Weights of a small audio-text matching model.
Training: muon at rate 0.0072, batches of 64.
Rows from block 2 of the fusion encoder, named by matrix and row number. Rows with one number belong to one neuron. Each number is 200 + 20 x the weight over its row's rms, rounded and kept within 0 to 999. All counts start at 0. After the name is the row's rms in percent of the matrix's.
# fc1: MLP up (fusion_encoder.blocks.2.mlp.fc1.weight, 1024x256), inputs 111-147
# fc2: MLP down (fusion_encoder.blocks.2.mlp.fc2.weight, 256x1024, transposed), outputs 111-147
fc1.365,069,189,181,224,219,199,205,185,221,174,168,175,205,179,191,163,219,208,212,249,212,231,179,153,176,192,189,198,202,207,202,169,197,195,205,202,229,174
fc1.366,009,179,221,209,222,221,168,190,213,209,220,211,179,196,208,213,171,214,216,164,243,199,228,188,204,197,223,224,215,207,169,192,230,200,177,210,200,211
fc1.367,047,182,212,253,182,184,201,216,177,180,191,215,226,211,197,217,187,171,207,176,169,213,181,180,201,216,199,233,192,179,211,182,204,208,187,179,193,223
fc1.368,008,184,217,160,201,213,204,213,188,170,182,195,190,181,223,214,222,223,191,207,224,191,183,213,211,178,188,172,242,197,232,212,185,206,162,243,210,181
fc1.369,009,169,214,188,180,200,215,256,191,207,219,218,189,196,209,216,197,217,204,210,222,162,219,196,211,190,181,203,200,183,214,202,229,211,126,207,216,207
fc1.370,021,214,192,187,194,204,212,176,211,175,204,204,186,218,171,198,207,217,185,200,211,198,176,184,200,224,201,197,206,210,200,190,211,151,193,229,207,206
fc1.371,010,172,202,189,195,189,211,186,199,199,183,203,196,178,207,214,220,187,197,184,230,202,199,160,165,178,175,217,239,177,169,199,191,178,214,202,206,166
fc1.372,216,212,205,203,211,206,224,228,174,181,174,186,188,216,191,172,161,200,207,173,204,221,229,212,190,213,173,182,193,165,222,206,212,209,200,245,199,199
fc1.373,008,195,226,209,174,188,195,223,182,215,200,175,202,154,210,174,196,195,148,198,167,228,160,200,197,179,186,215,206,221,207,234,207,204,217,234,179,145
fc1.374,059,216,198,204,207,216,189,195,207,188,186,192,198,203,202,179,238,193,195,214,188,211,195,198,193,194,199,192,207,140,213,224,181,210,220,172,213,206
fc1.375,100,216,204,220,214,194,189,217,224,204,225,174,235,197,210,183,201,190,216,185,175,163,206,204,231,170,199,222,204,209,223,217,205,177,198,238,224,189
fc1.376,241,197,170,170,200,179,209,211,194,209,224,223,206,221,206,218,192,175,178,154,195,159,157,205,206,230,191,223,196,204,187,198,195,191,181,212,215,239
fc1.377,134,182,223,221,173,226,203,211,180,219,204,209,206,205,208,190,204,182,201,168,225,148,189,206,205,229,237,199,209,212,205,221,183,209,178,246,172,217
fc1.378,124,223,221,228,188,224,192,217,211,213,200,210,210,185,182,180,187,187,229,191,182,190,217,184,178,232,218,227,205,197,161,209,188,149,200,199,210,183
fc1.379,006,205,194,219,209,226,217,185,249,224,222,151,181,202,158,181,204,220,166,167,174,174,169,204,221,178,197,231,238,191,229,245,200,178,203,183,218,180
fc1.380,185,222,210,162,233,205,208,232,217,215,198,259,201,229,228,181,215,149,204,234,186,219,207,192,163,201,186,178,211,163,197,158,162,184,197,224,213,208
fc1.381,006,192,189,221,204,215,215,170,236,198,192,204,202,177,202,230,209,194,204,193,174,243,186,180,219,209,198,169,191,186,221,225,180,192,185,192,187,202
fc1.382,151,195,195,232,206,179,213,161,217,205,228,196,187,155,200,169,183,162,175,219,224,187,230,174,197,195,197,202,254,204,183,197,194,174,173,185,191,193
fc1.383,181,182,177,194,232,201,173,176,180,192,203,197,208,221,190,234,204,219,189,205,207,151,187,217,176,231,201,209,184,216,218,186,203,207,220,185,212,187
fc1.384,017,215,185,215,192,212,227,217,205,197,200,216,201,231,220,135,189,222,223,196,213,206,179,209,223,253,197,202,202,218,200,216,220,168,214,198,212,177
fc1.385,034,185,209,220,228,223,210,210,211,215,185,188,200,219,220,234,199,237,192,202,206,205,177,179,176,196,189,225,175,202,213,208,200,207,216,215,190,193
fc1.386,129,184,197,212,192,184,196,160,172,192,170,163,219,215,214,209,188,167,195,173,239,211,195,199,208,179,208,176,188,160,186,208,185,194,194,205,189,204
fc1.387,237,185,192,230,211,186,182,217,216,196,173,194,204,163,202,195,200,236,190,176,198,228,186,200,230,206,236,236,184,179,188,203,200,214,203,198,184,206
fc1.388,029,183,185,219,182,192,186,227,229,194,192,181,225,225,184,201,201,207,223,198,196,197,189,199,177,225,210,208,204,153,192,224,204,200,208,216,210,204
fc1.389,011,207,211,222,191,178,206,224,230,217,205,233,206,203,211,231,227,197,184,199,199,207,202,176,194,216,208,167,209,201,226,205,207,197,179,216,186,176
fc1.390,008,208,198,194,185,190,207,138,192,189,198,212,190,204,159,215,196,202,229,170,207,208,165,176,225,199,240,183,215,238,215,216,198,228,213,194,189,181
fc1.391,008,193,169,203,187,192,188,203,218,192,224,228,204,176,167,175,163,228,183,202,189,207,193,204,173,220,222,181,223,236,201,236,200,215,176,181,223,180
fc1.392,019,234,211,170,217,231,208,185,228,180,198,216,219,217,194,223,210,164,201,191,223,181,164,242,184,205,140,199,227,202,210,198,176,175,190,171,163,233
fc1.393,007,184,210,187,178,216,174,174,180,208,179,213,209,206,176,209,207,223,176,179,206,213,174,210,210,231,228,166,245,181,197,208,184,223,182,230,203,204
fc1.394,170,216,227,189,194,218,217,227,207,222,173,188,215,229,204,223,235,153,216,222,181,218,193,203,205,205,179,194,205,180,176,225,220,192,212,204,223,200
fc1.395,035,205,220,218,200,173,183,218,169,194,214,184,191,215,233,170,219,234,224,211,195,223,202,189,197,216,217,230,227,209,170,206,203,201,194,194,204,229
fc1.396,025,229,212,212,199,210,224,212,213,227,189,169,203,224,222,212,229,192,173,187,214,257,181,206,187,175,181,169,191,198,189,204,184,221,229,204,168,201
fc1.397,006,178,202,225,176,209,175,145,188,164,204,223,186,180,188,193,197,156,191,176,200,240,210,190,181,213,193,198,235,183,194,208,199,192,186,195,209,189
fc1.398,114,167,196,199,205,175,222,217,208,201,246,226,215,219,227,205,195,195,182,221,223,163,193,213,220,194,205,177,169,199,191,199,212,176,192,186,193,189
fc1.399,007,237,215,221,199,208,187,138,233,214,205,192,198,224,214,206,214,180,164,190,197,248,205,185,231,161,213,196,188,165,181,237,193,191,234,232,187,174
fc1.400,108,222,172,257,225,191,185,171,208,181,169,191,197,178,170,177,209,224,214,185,185,189,181,224,201,188,236,207,235,204,226,208,196,208,245,213,222,211
fc1.401,007,189,189,173,184,198,224,184,212,203,228,204,194,191,227,195,190,225,152,234,190,219,195,193,176,180,151,167,163,207,231,185,199,174,210,198,164,154
fc1.402,005,191,195,169,203,210,163,200,179,214,187,186,200,232,231,180,191,212,187,232,192,202,184,232,209,202,208,240,203,197,164,170,195,208,193,211,203,181
fc1.403,126,205,194,202,197,216,199,199,212,221,224,181,184,210,191,200,180,224,189,225,222,208,138,214,205,209,214,212,190,208,217,177,195,217,228,193,185,234
fc1.404,011,211,229,200,195,188,256,199,225,174,206,202,221,205,179,194,192,205,202,170,227,230,239,235,187,170,194,188,223,219,173,181,231,203,198,169,156,207
fc1.405,008,205,198,200,203,191,197,167,180,175,196,174,182,235,195,168,221,219,173,175,213,224,178,211,171,226,193,196,183,184,175,174,172,201,224,231,216,187
fc1.406,228,210,193,231,229,220,202,173,195,220,196,217,226,189,202,212,183,225,187,225,180,178,155,219,245,220,191,221,201,235,206,206,221,244,215,211,196,177
fc1.407,041,199,218,197,211,202,192,160,194,182,203,199,221,242,178,165,181,204,185,238,225,198,211,167,212,190,203,184,171,186,175,196,214,196,202,178,217,200
fc1.408,191,186,226,178,201,215,220,194,195,206,195,216,224,171,196,215,193,201,223,205,220,200,218,268,170,156,201,189,207,216,195,192,209,185,220,186,222,222
fc1.409,005,213,212,210,238,223,182,214,180,160,181,176,180,182,190,191,223,177,243,173,162,200,196,197,211,216,227,219,245,196,192,213,180,225,217,190,193,213
fc1.410,009,194,189,199,204,200,187,188,183,196,224,193,171,218,205,199,221,213,188,162,221,210,185,204,220,187,222,191,190,182,204,204,212,215,219,205,212,174
fc1.411,162,198,193,194,229,196,174,226,221,176,161,186,214,190,226,153,205,162,175,216,211,200,194,235,239,192,214,183,211,201,205,213,216,207,203,180,208,176
fc1.412,008,185,189,211,183,178,191,233,171,187,218,206,205,206,190,142,196,210,223,198,160,190,173,159,158,156,206,236,241,176,179,211,214,185,197,177,227,169
fc1.413,007,210,217,234,203,204,206,212,202,191,233,181,204,210,184,197,182,235,191,207,226,181,185,226,205,220,197,179,177,195,202,171,204,219,203,175,196,232
fc1.414,006,229,214,216,198,180,176,188,199,230,202,172,195,189,217,197,177,188,203,230,228,182,175,212,220,196,192,213,201,188,207,183,216,168,240,200,184,223
fc1.415,029,224,199,186,219,212,175,211,190,201,205,198,223,182,213,228,221,176,221,192,203,198,219,213,188,174,190,179,198,178,186,185,202,185,191,228,222,182
fc1.416,008,218,174,195,183,200,227,159,207,160,198,201,221,202,162,181,192,179,222,199,185,190,222,195,184,172,182,214,189,176,206,180,185,191,226,212,192,197
fc1.417,117,219,190,182,197,251,177,203,201,222,211,174,233,188,191,208,219,199,216,219,175,193,214,228,230,193,247,211,215,225,191,190,161,181,185,198,228,187
fc1.418,208,218,205,198,162,187,199,183,221,257,214,223,190,160,195,213,203,184,274,246,216,218,195,202,163,225,224,174,170,223,185,209,203,211,213,158,198,160
fc1.419,062,189,173,197,216,240,172,212,214,196,223,174,182,213,206,218,206,219,170,219,201,239,190,216,192,225,203,182,234,214,211,233,190,217,195,225,166,196
fc1.420,207,212,204,205,211,210,176,167,194,183,189,233,208,199,188,195,262,158,188,230,199,210,186,206,223,186,140,186,229,194,219,185,184,181,205,216,212,216
fc1.421,072,188,195,188,221,201,204,220,183,205,188,221,214,197,206,200,185,200,230,198,221,204,242,213,190,201,163,172,203,192,164,183,184,184,217,195,191,220
fc1.422,093,177,204,197,200,198,221,184,217,219,206,188,184,173,207,203,189,221,235,218,208,198,184,211,197,221,218,210,221,201,186,193,201,189,185,229,189,244
fc1.423,151,228,198,191,211,233,178,193,201,174,170,196,188,179,187,205,195,180,196,223,210,207,193,193,191,193,157,181,206,203,201,239,228,219,221,182,194,204
fc1.424,156,178,235,206,221,201,166,205,215,191,219,182,182,199,213,176,207,182,199,237,235,168,189,189,230,190,222,186,186,201,195,194,172,196,213,180,194,209
fc1.425,018,182,228,201,194,223,203,191,202,175,227,215,190,181,191,185,237,189,228,211,238,209,177,181,195,167,195,202,184,199,195,209,184,221,213,217,201,202
fc1.426,009,188,197,245,191,218,238,149,161,211,206,203,234,162,184,202,210,210,170,179,178,197,229,219,189,213,170,187,250,197,203,184,199,208,188,195,188,190
fc1.427,163,220,201,211,156,216,175,178,193,166,214,235,217,191,227,172,231,191,238,165,192,203,206,199,155,231,216,217,154,202,158,193,167,210,234,209,221,193
fc1.428,013,220,204,201,221,201,191,231,183,203,224,156,170,224,197,228,209,204,180,210,202,176,176,189,210,203,210,176,191,204,233,199,152,186,156,206,224,227
fc1.429,008,193,202,176,183,234,173,234,163,243,204,195,215,216,217,146,198,202,207,187,210,198,191,213,212,191,191,213,180,230,154,202,216,186,169,193,216,205
fc1.430,008,188,197,200,190,214,219,220,186,201,148,227,187,198,166,187,218,142,228,180,215,181,207,215,221,198,200,210,209,203,210,205,214,182,210,187,222,216
fc1.431,037,191,201,169,190,139,216,200,209,220,229,202,197,205,187,199,196,214,219,185,200,220,175,212,181,201,213,222,197,173,167,190,216,177,193,199,232,165
fc1.432,204,203,238,206,208,208,199,198,228,215,194,194,204,193,201,192,188,210,204,193,177,203,211,210,197,208,194,218,184,200,208,205,185,203,216,167,174,204
fc1.433,005,209,177,205,187,188,209,192,195,195,208,228,199,220,212,213,172,224,190,189,204,219,166,194,218,175,224,170,229,178,195,196,174,204,218,199,159,179
fc1.434,175,190,217,162,179,193,211,200,201,175,210,195,205,232,198,191,186,202,198,223,195,209,185,172,165,208,206,206,189,201,184,179,173,204,199,176,180,206
fc1.435,013,177,201,174,186,215,176,217,225,204,216,199,209,210,176,182,223,175,235,171,208,190,217,232,213,209,187,216,195,193,178,192,189,210,225,202,213,225
fc1.436,209,192,192,212,199,200,223,213,241,194,203,156,210,225,224,199,211,225,189,226,221,208,214,212,258,212,201,217,207,222,235,220,217,201,196,168,217,187
fc1.437,124,198,196,169,189,177,209,166,189,203,198,183,188,185,177,194,221,205,190,195,176,182,194,168,210,213,191,223,200,186,203,199,222,178,205,219,226,184
fc1.438,162,190,203,197,200,185,204,175,212,225,170,214,147,168,221,222,175,188,204,150,238,209,234,184,184,222,192,172,217,239,183,205,196,256,222,203,193,223
fc1.439,091,187,251,190,196,187,201,184,218,188,205,197,210,216,190,203,194,234,208,216,219,206,190,199,182,198,214,229,232,197,239,211,213,194,222,201,167,198
fc1.440,114,232,197,181,215,216,202,234,188,214,179,227,209,173,159,165,206,169,206,273,184,177,209,159,211,161,221,229,208,214,202,193,198,183,203,183,202,183
fc1.441,009,195,166,209,204,169,224,218,192,207,197,223,198,189,168,208,199,182,224,172,179,215,244,220,196,200,204,201,191,204,206,197,202,188,212,175,199,200
fc1.442,016,172,195,197,196,182,174,209,193,220,228,186,196,169,214,162,191,196,215,200,194,185,188,216,196,225,221,238,212,252,206,181,190,226,186,210,222,173
fc1.443,015,207,223,187,197,208,220,191,186,177,217,202,222,233,191,227,170,187,201,210,194,195,142,205,182,199,157,175,173,201,228,188,207,232,240,216,209,215
fc1.444,006,200,190,168,234,166,192,200,201,166,204,184,203,178,208,181,177,194,171,178,178,179,184,197,198,201,205,221,225,193,226,189,193,209,186,205,218,197
fc1.445,031,226,174,205,210,210,194,176,210,191,191,222,201,175,167,204,190,198,195,235,167,215,187,194,198,195,184,195,190,200,199,218,228,203,171,183,217,189
fc1.446,008,184,174,239,223,218,180,188,181,188,186,251,193,186,197,201,208,191,230,176,186,201,204,193,185,181,180,190,212,186,230,231,188,237,176,212,190,167
fc1.447,010,180,217,189,214,182,190,219,192,186,163,178,191,198,189,191,233,209,219,167,172,189,188,217,192,214,227,215,228,199,206,221,232,233,210,212,230,183
fc1.448,040,168,225,237,221,190,182,243,218,206,215,176,191,247,161,225,215,195,201,189,211,201,223,224,220,199,181,191,175,164,200,171,214,196,198,216,202,228
fc1.449,237,189,181,192,220,191,194,180,172,208,209,236,224,216,217,180,196,219,176,185,182,209,147,205,231,210,190,208,206,173,208,205,230,182,208,184,174,229
fc1.450,170,199,177,201,166,175,189,164,189,172,174,185,208,191,181,183,178,183,203,168,192,204,211,192,190,195,196,168,240,216,201,191,199,198,190,189,220,172
fc2.365,052,219,182,182,209,164,174,200,198,220,196,203,229,195,230,231,205,216,206,162,209,168,190,215,204,216,182,183,192,211,204,212,214,233,218,169,231,196
fc2.366,007,206,147,177,205,164,215,198,179,194,179,199,198,215,183,184,192,175,217,218,161,207,172,208,207,211,180,206,196,190,201,167,167,203,189,173,206,166
fc2.367,045,196,219,179,197,213,230,180,200,215,202,218,181,172,195,223,199,211,201,236,187,195,228,206,195,204,184,194,188,228,197,205,189,183,197,220,206,185
fc2.368,007,218,170,195,213,189,193,161,229,188,217,214,216,188,181,174,162,186,193,241,185,180,194,172,196,182,222,198,188,199,198,214,243,226,218,174,180,227
fc2.369,009,185,180,226,205,180,211,172,225,179,180,206,208,212,213,189,178,165,197,195,207,187,212,191,171,222,224,185,195,204,189,186,203,179,258,190,187,221
fc2.370,014,188,230,216,202,238,210,205,195,203,197,213,199,187,220,192,233,211,190,163,177,205,188,204,219,206,216,218,189,213,191,207,176,217,196,196,204,232
fc2.371,008,230,185,191,227,192,216,194,203,195,218,197,210,226,204,215,203,205,232,199,188,206,181,218,220,194,215,209,199,212,232,182,173,189,207,210,200,226
fc2.372,252,185,180,205,207,184,177,203,198,226,207,173,197,194,215,224,200,203,213,194,196,167,191,205,217,210,194,174,170,210,205,200,220,230,215,189,228,200
fc2.373,008,189,200,179,219,211,190,217,180,178,180,219,196,241,227,221,169,210,238,213,225,178,167,199,194,210,186,174,215,192,201,176,205,199,195,176,190,201
fc2.374,043,185,212,204,189,197,189,194,172,190,200,211,167,176,217,237,210,206,199,174,205,173,194,199,203,199,208,198,180,224,184,185,218,255,222,213,203,235
fc2.375,080,207,188,196,182,180,208,218,217,183,182,201,161,221,202,238,167,193,194,200,187,206,181,169,169,181,202,190,171,192,191,180,223,206,186,220,205,207
fc2.376,261,195,219,218,220,182,163,191,188,255,182,171,208,206,202,217,196,193,195,253,174,205,202,191,210,230,230,187,178,207,185,198,220,194,214,172,201,196
fc2.377,118,207,198,240,194,173,188,220,217,205,237,144,196,218,179,180,207,160,142,194,213,167,197,172,234,202,195,200,187,219,226,182,198,170,227,192,194,217
fc2.378,095,166,218,221,172,175,216,210,173,229,181,200,196,217,172,233,204,197,217,218,192,196,201,237,208,198,171,169,216,160,229,210,227,208,157,199,204,197
fc2.379,007,190,204,174,196,191,199,220,188,183,188,226,191,216,216,198,190,133,194,222,181,249,197,215,192,179,229,223,187,173,162,179,207,182,228,215,197,204
fc2.380,221,187,225,223,181,196,212,212,200,194,208,196,197,164,216,234,203,224,188,174,232,164,225,198,216,204,215,215,224,230,223,223,216,175,193,205,204,202
fc2.381,006,170,223,168,171,215,240,246,160,162,194,153,190,220,202,186,190,194,211,204,178,195,184,192,196,223,199,222,173,196,177,197,215,175,194,210,207,156
fc2.382,142,167,242,178,197,166,176,200,196,176,200,216,206,193,175,217,210,216,191,202,237,229,183,218,197,181,223,206,188,176,213,177,193,165,203,202,218,218
fc2.383,180,163,204,244,211,196,162,185,201,271,185,198,186,184,234,169,156,190,216,226,225,218,227,192,191,164,183,188,167,197,197,203,225,218,208,204,199,191
fc2.384,016,195,228,167,208,211,161,195,228,194,196,189,155,172,193,242,177,181,159,220,177,189,214,213,176,175,208,172,206,160,216,192,213,241,200,189,201,210
fc2.385,031,184,202,221,200,203,168,200,186,212,232,227,179,203,197,199,206,225,186,204,207,196,205,177,228,197,220,183,187,224,168,195,204,171,203,209,206,206
fc2.386,107,198,213,206,224,199,225,188,198,179,200,205,202,211,198,197,211,211,214,198,194,234,188,228,205,199,163,196,182,182,190,236,199,220,200,198,212,222
fc2.387,234,185,187,162,212,227,220,205,170,202,206,210,212,197,206,168,211,243,181,216,182,205,178,204,210,211,214,232,223,169,215,210,158,188,209,209,201,204
fc2.388,030,192,180,212,216,215,196,211,168,190,180,174,172,162,190,173,200,174,152,214,213,205,192,211,246,210,210,182,207,178,184,179,194,212,187,197,223,178
fc2.389,009,192,231,170,162,208,200,193,191,185,175,199,222,189,181,168,198,200,188,190,204,212,193,193,187,203,213,260,212,217,213,204,218,212,181,208,187,190
fc2.390,008,184,240,179,200,217,183,211,201,183,157,180,220,182,204,223,207,212,197,177,190,208,183,216,218,198,181,197,213,220,216,199,199,209,188,198,229,229
fc2.391,008,202,250,185,213,201,196,199,193,212,205,187,198,188,209,172,234,195,229,202,224,213,205,208,203,186,181,212,208,175,180,196,233,180,205,216,202,208
fc2.392,013,222,212,226,184,154,224,185,203,217,197,178,179,207,172,167,189,233,198,212,186,202,220,182,226,211,214,211,182,202,221,195,183,175,206,207,218,195
fc2.393,007,221,192,222,186,178,212,182,206,187,225,181,174,213,253,191,244,208,216,220,187,232,203,205,215,199,204,177,193,253,187,236,220,171,220,191,193,184
fc2.394,117,217,181,254,169,204,205,188,193,179,251,183,211,204,210,219,199,192,201,165,203,167,185,163,212,212,184,214,149,196,246,214,194,195,189,217,180,220
fc2.395,031,207,182,190,182,249,215,203,224,204,170,242,214,217,190,192,195,207,203,212,179,236,208,168,188,202,176,181,203,177,227,183,175,227,200,206,225,179
fc2.396,024,194,206,204,207,194,151,221,200,209,167,220,190,183,200,211,179,225,211,178,223,139,218,174,221,214,185,227,198,211,196,207,222,199,177,198,238,221
fc2.397,008,191,196,160,234,179,197,226,182,179,213,194,209,193,230,208,192,191,200,178,179,198,197,198,214,230,195,210,191,220,211,229,172,231,202,201,170,189
fc2.398,112,228,182,192,197,190,174,192,172,170,199,205,193,190,205,164,192,207,176,196,176,183,197,214,166,174,244,229,181,204,259,184,213,191,201,195,166,203
fc2.399,009,193,198,201,216,225,201,230,192,211,190,198,186,210,217,183,208,186,189,194,159,167,203,202,173,179,201,204,212,239,176,204,248,183,196,193,223,195
fc2.400,118,192,201,200,181,240,194,219,185,188,178,169,182,200,184,237,192,183,211,220,180,220,185,213,186,166,159,186,181,172,171,205,183,210,141,215,198,195
fc2.401,007,216,216,197,223,214,155,188,178,180,198,206,202,183,205,183,194,206,223,206,187,152,217,209,169,192,231,198,229,210,194,222,232,235,181,189,234,183
fc2.402,005,175,218,207,208,180,227,171,206,185,221,210,202,183,181,201,195,207,205,185,168,179,211,229,184,185,198,225,206,208,209,211,212,208,186,184,201,212
fc2.403,129,206,212,223,216,251,210,212,199,225,204,197,191,218,210,211,212,211,196,207,203,177,239,181,184,180,217,186,184,203,221,193,186,186,176,182,201,156
fc2.404,009,215,167,183,216,235,201,220,175,200,160,203,191,203,187,185,202,190,238,212,207,178,185,165,207,165,186,229,226,201,198,203,172,198,220,168,219,170
fc2.405,007,183,220,225,192,220,180,220,216,204,185,214,210,171,228,211,193,182,229,216,181,190,202,216,205,171,204,205,213,210,191,247,207,182,184,200,206,192
fc2.406,279,200,194,207,167,209,172,240,199,241,186,207,221,187,193,202,217,212,202,231,196,203,158,195,188,224,207,159,187,181,209,222,234,236,192,200,182,215
fc2.407,036,190,172,201,199,209,195,224,226,208,182,206,196,205,199,230,200,201,218,223,170,211,189,204,181,218,209,207,236,205,209,161,216,174,218,208,161,182
fc2.408,237,243,154,197,186,180,214,184,204,213,222,192,213,215,217,182,220,237,244,201,199,194,214,210,204,221,170,150,219,196,246,184,208,212,192,189,155,203
fc2.409,007,200,215,195,159,186,230,177,203,175,215,198,181,167,222,220,177,204,197,196,201,186,205,182,182,201,182,258,179,176,153,195,201,210,212,179,223,203
fc2.410,010,196,245,225,171,197,169,180,176,204,164,228,197,186,198,206,242,188,193,182,170,204,185,202,202,172,157,204,207,215,200,218,187,189,202,208,164,222
fc2.411,131,210,204,208,223,215,186,141,159,196,222,202,174,196,226,180,198,222,180,180,232,207,215,188,179,178,210,227,197,194,204,169,229,188,199,176,220,220
fc2.412,010,195,209,170,185,193,234,185,196,177,178,193,198,186,180,197,252,194,211,241,193,234,226,199,213,221,188,196,182,160,213,186,196,217,184,199,206,199
fc2.413,008,177,193,189,214,202,220,195,211,226,182,213,194,161,172,226,178,176,208,214,209,224,243,205,207,187,268,217,231,204,185,232,205,177,199,203,211,178
fc2.414,006,205,191,191,236,197,180,181,178,174,187,202,180,202,200,212,200,223,188,199,175,224,197,197,186,225,213,203,198,187,155,209,196,216,184,226,204,172
fc2.415,021,200,198,207,210,231,225,215,196,200,201,193,167,212,217,195,179,190,180,226,202,182,173,153,202,216,225,217,211,212,228,201,189,193,181,176,202,196
fc2.416,006,201,230,214,212,203,200,221,196,225,157,192,199,200,208,203,218,187,156,192,180,182,228,198,203,198,217,184,206,209,176,203,195,236,210,201,172,187
fc2.417,097,209,219,181,211,233,170,217,192,179,202,233,189,192,254,202,158,188,198,178,203,207,220,166,200,208,173,174,186,229,212,196,232,239,198,174,195,174
fc2.418,244,202,206,203,202,213,171,197,173,193,202,195,196,223,206,202,220,249,176,238,201,195,209,204,228,218,192,193,213,233,202,198,238,219,187,222,208,223
fc2.419,060,185,194,214,172,204,168,176,165,209,221,187,189,187,171,212,214,170,225,216,203,183,205,142,183,187,219,198,210,176,216,202,189,194,215,212,215,175
fc2.420,200,223,193,192,199,197,217,215,181,244,194,172,222,209,218,193,198,208,225,176,194,178,225,217,186,191,202,167,214,233,200,186,239,208,196,166,175,221
fc2.421,078,191,201,200,195,210,213,169,214,185,242,186,176,205,187,182,235,191,201,184,197,204,202,171,229,196,223,198,211,201,208,204,216,189,199,196,171,213
fc2.422,081,183,186,234,240,217,209,215,182,207,202,163,174,194,200,202,193,178,199,163,224,196,232,170,237,189,227,183,189,190,221,222,185,183,224,170,235,220
fc2.423,123,182,209,173,168,220,172,201,184,209,232,186,162,195,204,177,196,216,201,210,233,201,202,194,203,177,218,212,204,214,223,158,224,223,206,183,202,188
fc2.424,135,200,157,183,201,196,225,200,207,212,222,199,224,218,231,179,218,216,163,213,167,226,217,184,188,184,202,210,179,189,221,192,185,180,228,209,164,192
fc2.425,016,226,186,193,190,162,206,225,224,247,199,219,208,189,193,229,212,158,186,231,204,212,201,213,189,199,217,215,190,189,190,210,204,174,200,179,195,188
fc2.426,009,181,199,196,230,165,197,220,216,162,215,187,192,218,193,197,203,173,208,197,215,217,205,228,209,206,213,194,218,221,182,187,220,194,202,154,209,208
fc2.427,136,196,212,201,194,214,178,206,194,211,187,201,211,196,158,194,191,204,255,193,173,192,197,184,237,186,212,218,184,168,200,192,214,208,180,192,193,173
fc2.428,009,204,207,208,165,181,196,208,205,166,175,187,198,211,190,184,196,201,191,195,183,189,183,196,225,206,219,217,184,228,190,211,274,216,194,173,192,155
fc2.429,008,211,194,200,194,181,194,179,207,208,217,199,190,169,249,218,177,201,192,186,177,200,173,217,181,186,168,185,201,170,206,182,188,210,237,233,216,197
fc2.430,009,216,220,227,252,201,207,196,205,217,219,193,206,182,211,191,203,227,168,208,227,218,195,188,181,182,187,176,195,199,222,196,186,214,195,222,202,199
fc2.431,033,219,176,221,199,252,188,197,190,185,187,198,217,211,190,194,224,180,237,214,192,205,228,186,230,208,212,188,199,207,232,189,168,266,214,187,172,234
fc2.432,231,204,193,217,201,243,200,199,195,227,180,213,205,201,255,212,198,190,172,175,191,213,183,176,185,195,175,185,220,146,195,224,205,185,196,189,213,201
fc2.433,005,208,216,182,195,216,169,170,200,177,208,203,189,164,211,211,209,229,203,265,187,193,199,224,180,219,191,239,186,216,208,192,241,185,194,192,212,183
fc2.434,188,191,213,192,186,230,180,221,197,240,222,180,190,185,242,219,235,197,214,221,187,168,222,187,219,173,181,215,202,223,200,230,192,164,206,221,213,203
fc2.435,012,217,205,183,209,237,238,208,201,186,181,221,211,215,222,181,172,198,197,193,172,196,229,150,178,164,223,180,221,209,212,187,207,205,196,222,185,150
fc2.436,214,173,177,192,222,177,213,163,208,202,192,230,202,208,166,187,232,180,136,184,180,207,212,213,160,177,221,218,212,200,165,184,223,200,222,189,190,209
fc2.437,119,190,189,192,251,200,188,200,199,186,205,233,184,171,194,183,181,258,195,193,187,211,169,205,182,180,214,184,208,200,211,244,215,183,224,197,211,181
fc2.438,183,206,186,200,212,255,201,216,173,191,216,191,225,238,186,210,192,180,177,183,223,178,230,187,207,201,201,200,189,231,190,208,180,144,193,183,225,201
fc2.439,045,210,191,182,193,155,209,161,188,202,194,204,214,200,210,187,205,211,197,187,187,211,209,217,179,243,216,226,212,202,209,213,190,186,135,177,245,170
fc2.440,105,200,213,188,179,182,191,202,215,205,140,168,195,203,237,201,205,236,225,164,211,200,188,208,195,243,170,208,183,186,218,203,238,238,200,215,211,187
fc2.441,008,197,238,219,228,206,195,189,229,201,177,195,231,219,190,223,204,170,194,179,204,178,167,181,200,231,168,179,203,197,194,197,195,217,216,210,204,235
fc2.442,015,176,223,211,192,178,197,209,181,174,221,175,189,203,179,203,200,178,236,195,203,246,200,187,221,201,201,184,185,177,179,196,177,159,215,212,185,215
fc2.443,015,191,195,228,227,215,198,235,222,195,191,197,165,201,199,197,201,175,193,182,213,189,241,181,202,232,220,177,225,200,195,192,205,201,171,205,190,166
fc2.444,006,199,199,212,221,214,204,210,201,239,205,217,169,201,227,202,211,212,177,212,197,199,231,216,188,208,216,215,196,251,186,203,220,223,206,198,207,221
fc2.445,030,177,196,182,209,240,211,241,226,221,191,205,207,187,221,204,226,213,186,190,208,188,208,200,223,213,218,212,200,216,194,186,184,190,207,225,207,210
fc2.446,008,191,214,191,194,189,181,226,201,205,189,175,206,227,202,212,202,189,156,170,187,210,171,188,235,214,219,249,187,200,185,221,209,161,189,157,215,223
fc2.447,010,224,217,194,187,206,220,159,214,215,260,190,189,205,221,174,159,168,198,213,202,214,184,179,178,182,184,234,153,186,188,184,209,165,190,201,187,219
fc2.448,033,177,181,177,186,220,193,205,184,203,186,223,189,175,216,186,187,238,204,211,197,187,190,185,184,188,204,191,201,208,178,174,238,187,206,182,217,183
fc2.449,250,208,153,177,216,205,211,231,210,219,179,181,218,226,206,200,211,192,214,198,197,177,188,213,189,224,213,176,190,224,211,190,193,204,194,206,223,214
fc2.450,125,166,185,187,194,224,175,201,219,207,191,200,214,207,225,203,199,179,201,217,201,223,164,205,205,204,162,147,181,165,185,210,199,169,206,221,222,217